config.yaml
model: "masked image model"
dataset: "stained colorectal tissue patches (NCT-CRC-HE-100K)"
train_examples: 45211
image_size: 40
crop_scale_min: 0.5
horizontal_flip: true
method: "mae"
mask_ratio: 0.75
loss: "mse"
encoder_arch: "vit"
encoder_norm: "rmsnorm"
encoder_norm_position: "pre"
encoder_activation: "swiglu"
encoder_mlp_ratio: 2.67
encoder_head_dim: 64
encoder_fused_qkv: true
encoder_bias: "qkv"
encoder_qk_norm: false
encoder_parallel_block: false
encoder_inner_norm: false
encoder_patch_size: [4, 4]
encoder_layers: 8
encoder_width: 128
encoder_positions: "rope"
decoder_width: 128
norm_pix_loss: true
decoder_layers: 4
init: "orthogonal"
residual_init: "scaled_by_depth"
optimizer: "adamw"
learning_rate: 0.0033
beta1: 0.85
beta2: 0.98
eps: 1e-06
max_grad_norm: 1.0
max_steps: 16400
batch_size: 256
epochs: 92.9
lr_schedule: "cosine"
final_lr_fraction: 0.1
warmup_steps: 1640
weight_decay: 0.05
Rows from block 6 of the encoder of a small masked image model, named by matrix and row number. Rows with one number belong to one neuron. Each number is 500 + 25 x the weight over its row's rms, rounded and kept within 0 to 999. All counts start at 0. Numbers have three digits each.
Before each neuron's rows are labels from the 100 images, of 14848, where the neuron reaches its largest size: "responds to" is what is common among them; "patch colour" is the nearest of a few named colours to the mean colour under the peak. Only what is clearly more common there than usual is listed. The data: stained colorectal tissue patches (NCT-CRC-HE-100K).
# gate: MLP gate (encoder.blocks.6.mlp.gate.weight, 336x128), inputs 0-42
# fc1: MLP up (encoder.blocks.6.mlp.fc1.weight, 336x128), inputs 0-42
# fc2: MLP down (encoder.blocks.6.mlp.fc2.weight, 128x336, transposed), outputs 0-42

responds to: tissue: normal colon mucosa
patch colour: brown
gate.19:503491484552510516519490521533496446471506502546504481501574525482515469524515524503488499522510526517532491505496484537516511463
fc1.19:516517496501502477531522513511482514531496457471490510525494485499483502478522475485540527481447452468482493516520572498491463499
fc2.19:502510520494509490463580496497492489476467491510470533533492503509503529514486474504472530473574525519469509533506508469487503497

responds to: tissue: debris
patch colour: pink
gate.252:505530538506510497508498463532526502521469514504512533548502496467464523524516494492489508508495466484482511507516518456464503526
fc1.252:458531512498514528463462477516510512479458509473477462499467473469493538477465528517484494530473489492464470497510477492468456527
fc2.252:475506498499442543527446509558421514449501504512501502477534526481523499524487558506474494529465529485509515513512488528527534525

responds to: tissue: tumour epithelium
patch colour: grey; purple
gate.114:493494528485514508527490469488534484474463497472502532503514516496475485523512508533513468496485509502504504491465548539479482513
fc1.114:520479481472494489483511448505499500511488469482493520465523462468473509544465465497539486500501480573497483518507516509502496489
fc2.114:497498502510509469463489515486486536515514512484550516514503518601490499496507484518476494451479471454516487474508542516508497503

responds to: tissue: lymphocytes
patch colour: grey
gate.143:490497497524501561541516528516548471508496474508543547480497456475507464498521515494486463575483529477509480499526515451459527541
fc1.143:489518468495447539504503517523470518500511469537499459498510461468506475514533461576482528520530454528525503488463435474506494513
fc2.143:495490454540486493532514518523415539510509511516466460516473500523488501530503527525518507505515476510499513498450476487526504521

responds to: tissue: adipose tissue
patch colour: white
gate.274:485511522496495461529468529547513480494503447494478457503460522493501470498488558548506499556437513510520470542531533497497541454
fc1.274:507522497434485537536503435538490523473505472518464503488527542547541528437496499504518511544534467527526488549500517478527525507
fc2.274:472532494488520521473499528505503477528474556543510470457504500501513515490538468501479486521509507505536509484483519504494520495

responds to: tissue: lymphocytes
patch colour: grey
gate.97:462496479492500479430519503513532516502531522476514483515483489544507552470486487493512485479525543456515519534480475542463508542
fc1.97:481513445493520538506479545510495501469486553477508481439527488446450522507519520538513506473478492491513502504514480511506485515
fc2.97:508522523490500449493532490504519469504501528517502512509431480547482476519518470477486489518534552497510490532450524474469464529

responds to: tissue: adipose tissue; tissue: cancer-associated stroma
patch colour: pink
gate.69:509527523541509533494499521491528519517487500526507496502510539476426480492533486507494509494528559537505499519522537500480481496
fc1.69:494517523525493527480485508542521517513470485510496497522489460525513479461523518539485508461516475495511482534490526479471513471
fc2.69:560495537479514516490484476534505482529519538514502487499513494485510498466525500509531483459486509528506501498503536524463521481

responds to: tissue: lymphocytes
patch colour: grey
gate.181:509526493501503523477477486492516507476516519491549519485530495464503507502510541470484480487518487519531508527497446503495481487
fc1.181:503476494455489487498490511551509501506463480588439513484466470495530510544506468525497491482479504511454517523503463514475508501
fc2.181:499476512509525511500523531473466496490470509454495512514491499513549512469509544471512480473528492531538484478518474486482512486

responds to: tissue: adipose tissue
patch colour: white
gate.258:510519501500518515474518447483534475508499519534548495508502482439558465480518499448476477494508546482503478530484550511468513537
fc1.258:527504468480508482499421547506499476528482491482482506502504522518540557516488484465520499441467505470494501506542510511506464513
fc2.258:491478508498508515536495509530569514537523522453496510498514509489488499481512504511562503443443499490527521504538513504476499537

responds to: tissue: lymphocytes
patch colour: grey; brown
gate.311:495519473535479490498487487528532506524500485523535479500495485489532501500490504537508484523507510490525535461527504466486462460
fc1.311:511479506495513510502506510498490482505527488528517508483557476532533494490511544502499486542466527468491510491510476495503517487
fc2.311:548473475525518523494487526492504491496504527520472492441536493501486493495509453488542488515471500481510508511501508524491508482

responds to: tissue: cancer-associated stroma
patch colour: pink
gate.92:504502521529519527479473525488518505452513529523448494511502474449500524530499512482498486488487465504492497500514446503493511558
fc1.92:459488511522479516482551441517506489507530524482478478522519490487474565477502458540504517480508485524495467512470496513489488497
fc2.92:508484498453538501557521516493496547472481525512528556490524515560511473525532519461520504526514536481509516482466504437518483515

responds to: tissue: normal colon mucosa
patch colour: pink
gate.207:523473495474518489458499475457546454533518539476531506500498449528481482518508485519529487490544505495501540512503514515499516490
fc1.207:471494486493452530545519517558507521483530489533482445483518506487481499508509510517536483497478472521523487465492477532495503488
fc2.207:500494489521463531519491503491472526503481466518494498487482552507499554527472503547472473490481513541521499502514508576545528498

responds to: tissue: cancer-associated stroma; tissue: smooth muscle
patch colour: pink
gate.44:470502496499533487509472525488523545504469509539546491473491495539524532532532508509501471490456535477512509512493531487471545541
fc1.44:498548489507499465511511472495501522495462501503533485467501530545518519495499503523522507456489492524549510503497510426523528484
fc2.44:508500482527547488474502471522522502495501528518472482496516492498501549504515498442508480510509543471494480512469446506479485504

responds to: tissue: lymphocytes
patch colour: grey; brown
gate.21:526492470525500534488458520527523480530504516473536516531517448471538447478520529476521448511517542546511463501520472512493482519
fc1.21:511481490505496506509499495545504500514461518508510464513536445485505488472480508508525494513528535508505500530521533494485503487
fc2.21:493518518465524495526533451489455542467526483523479481484534484471515537514475476528501522514497473500472518516502489491510487457

responds to: tissue: cancer-associated stroma
patch colour: pink
gate.266:512507500504496487492493502501531500493448528540482512490529491535518524531433533490522490512539526594501487542509489496483469492
fc1.266:472493518535525497520546527536489511528469435474488481505489499490473504528491511506542498503510488518529531495516528496498483494
fc2.266:530509504485498487534559503512473483555471478525492546516462517536484499523465524485477499532523511494510522499505523478520504503

responds to: tissue: lymphocytes
patch colour: grey
gate.12:499494482518515520491505502488506501488544482446501496500502469503480485468497506535498491481504467512545510511474502479513544518
fc1.12:522484491511502511520447528503499501518455528558531497491510519556509531508509476498501499512482507485477461481524473521487437516
fc2.12:474490492478481503506536464499524492488491456461524487517491457488447453523516529512451497499455481489530535462534520494488530497

responds to: tissue: adipose tissue
patch colour: white
gate.101:501475512516495504525513514469529507481549541474445470483508529509489479509530513531522479479545487495478475462496483475478551492
fc1.101:525516530487490491505508499481535554514524511503483447540482514490501489514521545498515497472492512495532538459497517428489506459
fc2.101:450509485499470512510503503555493506480468478502540525505525479534516477492492464483514514533521554497525522482543524437525447536

responds to: tissue: cancer-associated stroma; tissue: smooth muscle
patch colour: pink
gate.93:475493449477476458503475499512539497528539498470501482503489540504514536504456477486478473509479522529488505445508510521499516517
fc1.93:531523488488528488492465489482490546481512526508487499492513522484519489500509495520505503494506498476529480454499442491517480539
fc2.93:502502477481511490558519495499426513531485501515528546522491479495517510495485485447474505546499531505508480509525485475512514494

responds to: tissue: adipose tissue
patch colour: white
gate.270:447521501501499508482521484503555521464475495481517555518485491495500481487486484481482458500522526494483465473520535469450479471
fc1.270:497513467492502478487482551516536465523533509488473526482479508501459515454481510458529488515501495486515528520512513480487526484
fc2.270:497483495459526500534449509503565486510515527447523538480536512520499485483507531511544504505468506500481524519503497491496512506

responds to: tissue: cancer-associated stroma
patch colour: pink
gate.94:491526474520519506478486493487535491519544531491555538486451451505523512468450506506501475519483508504516505533458514506468531517
fc1.94:517481475547476535522454489528526525489480481509526553466509493496521517511477477488503459512515509493455499476513546503486488512
fc2.94:516503492501502549537489551442490517525521544473473493503489509471467477479501516493511498509482463507495492502505497523498513454

responds to: tissue: cancer-associated stroma
patch colour: pink
gate.175:526494468524518489504462559494510504509492494483494557513483513479457508478493530491494487483455516518482485476501531462483445499
fc1.175:531509469504516499449446464479497547475466550526515502502464512501485518525484535488497508510462501515518551489500506450495487504
fc2.175:464493513560507490505543497471388522516511471523492490539437544484485513508515452489498497492517490474494513499513500508518514510

responds to: tissue: debris
patch colour: pink
gate.227:524495520506562499513468514489495514559488478492512531514499488510475472518539482531531520477515514502457490481485514516492508532
fc1.227:481543516527499485495499441508511505490504524520470514525513499470473502515491510495500519505503502500460529475495519531501491535
fc2.227:508472486517525497514499522493520505495463520482464489523456521495544522475513521490524455504531498525501456523521466492479509433

responds to: tissue: lymphocytes; tissue: normal colon mucosa
patch colour: grey
gate.275:505531476510534515527481513495518490469462487504469503540529545474535477530497533479492488521511520500508500511520515493498494497
fc1.275:523501499474490506486471469463490524475500526499530519491474514504536470544464484573440496518500485471496467456503473497520508524
fc2.275:524489472498498489543462528514481495529496486503544522514448466506467512525505534579521522485471470537507517500475512521509484448

responds to: tissue: normal colon mucosa
patch colour: pink
gate.191:508489491473506471511484502471528478490498491518534548472495510475523470515450510473505471491514546517476465524513559515463522480
fc1.191:504508510454454443485499529446517492516521519483536478495498481508495512512521491478447488458517499514526475507496486532493533482
fc2.191:503505503506506455542487473532481505486510522520547477507494467508507477510492497525456495537503480556485476494457517492490504538

responds to: tissue: adipose tissue
patch colour: white
gate.280:492513517458497520511535499551494493504509527517517480514514493506528532507512475481480518492501479443506485480546508489484500435
fc1.280:487509476452469481565518544492490511458488487473466488484526506494511471534472490501454514542483523490482490501500492530504457488
fc2.280:466518501499498506452528448564503482478510506522486518490540499481482506491483489495527546483512515522453518519504476529504519466

responds to: tissue: tumour epithelium
patch colour: grey; purple
gate.327:461504533494523516500556501537506451517504465520512481476495526536474494511491506495476498491530496496484496491500511503477453523
fc1.327:499516492484490482531516512529511519526512499502493487467513496503490525453500499513502508518516506512522484501480486495502485499
fc2.327:535468524508465527480531473492398507501489535487482484478535486489499457476521509488481528510506493493480497520501534491547491521

responds to: tissue: debris
patch colour: grey
gate.234:506485475455515509469449471469513514512535488482492503477475480525520499511518499478497475533515503500492513517497495481487486542
fc1.234:509517516513510486529521476530489515471477477562461532489514493521484537580482471508466521506515509527508515509469493507529484488
fc2.234:510489483483519521497513519489485450502480455501491443476456505481544544490484507464482472502517495466493475528491426482508490469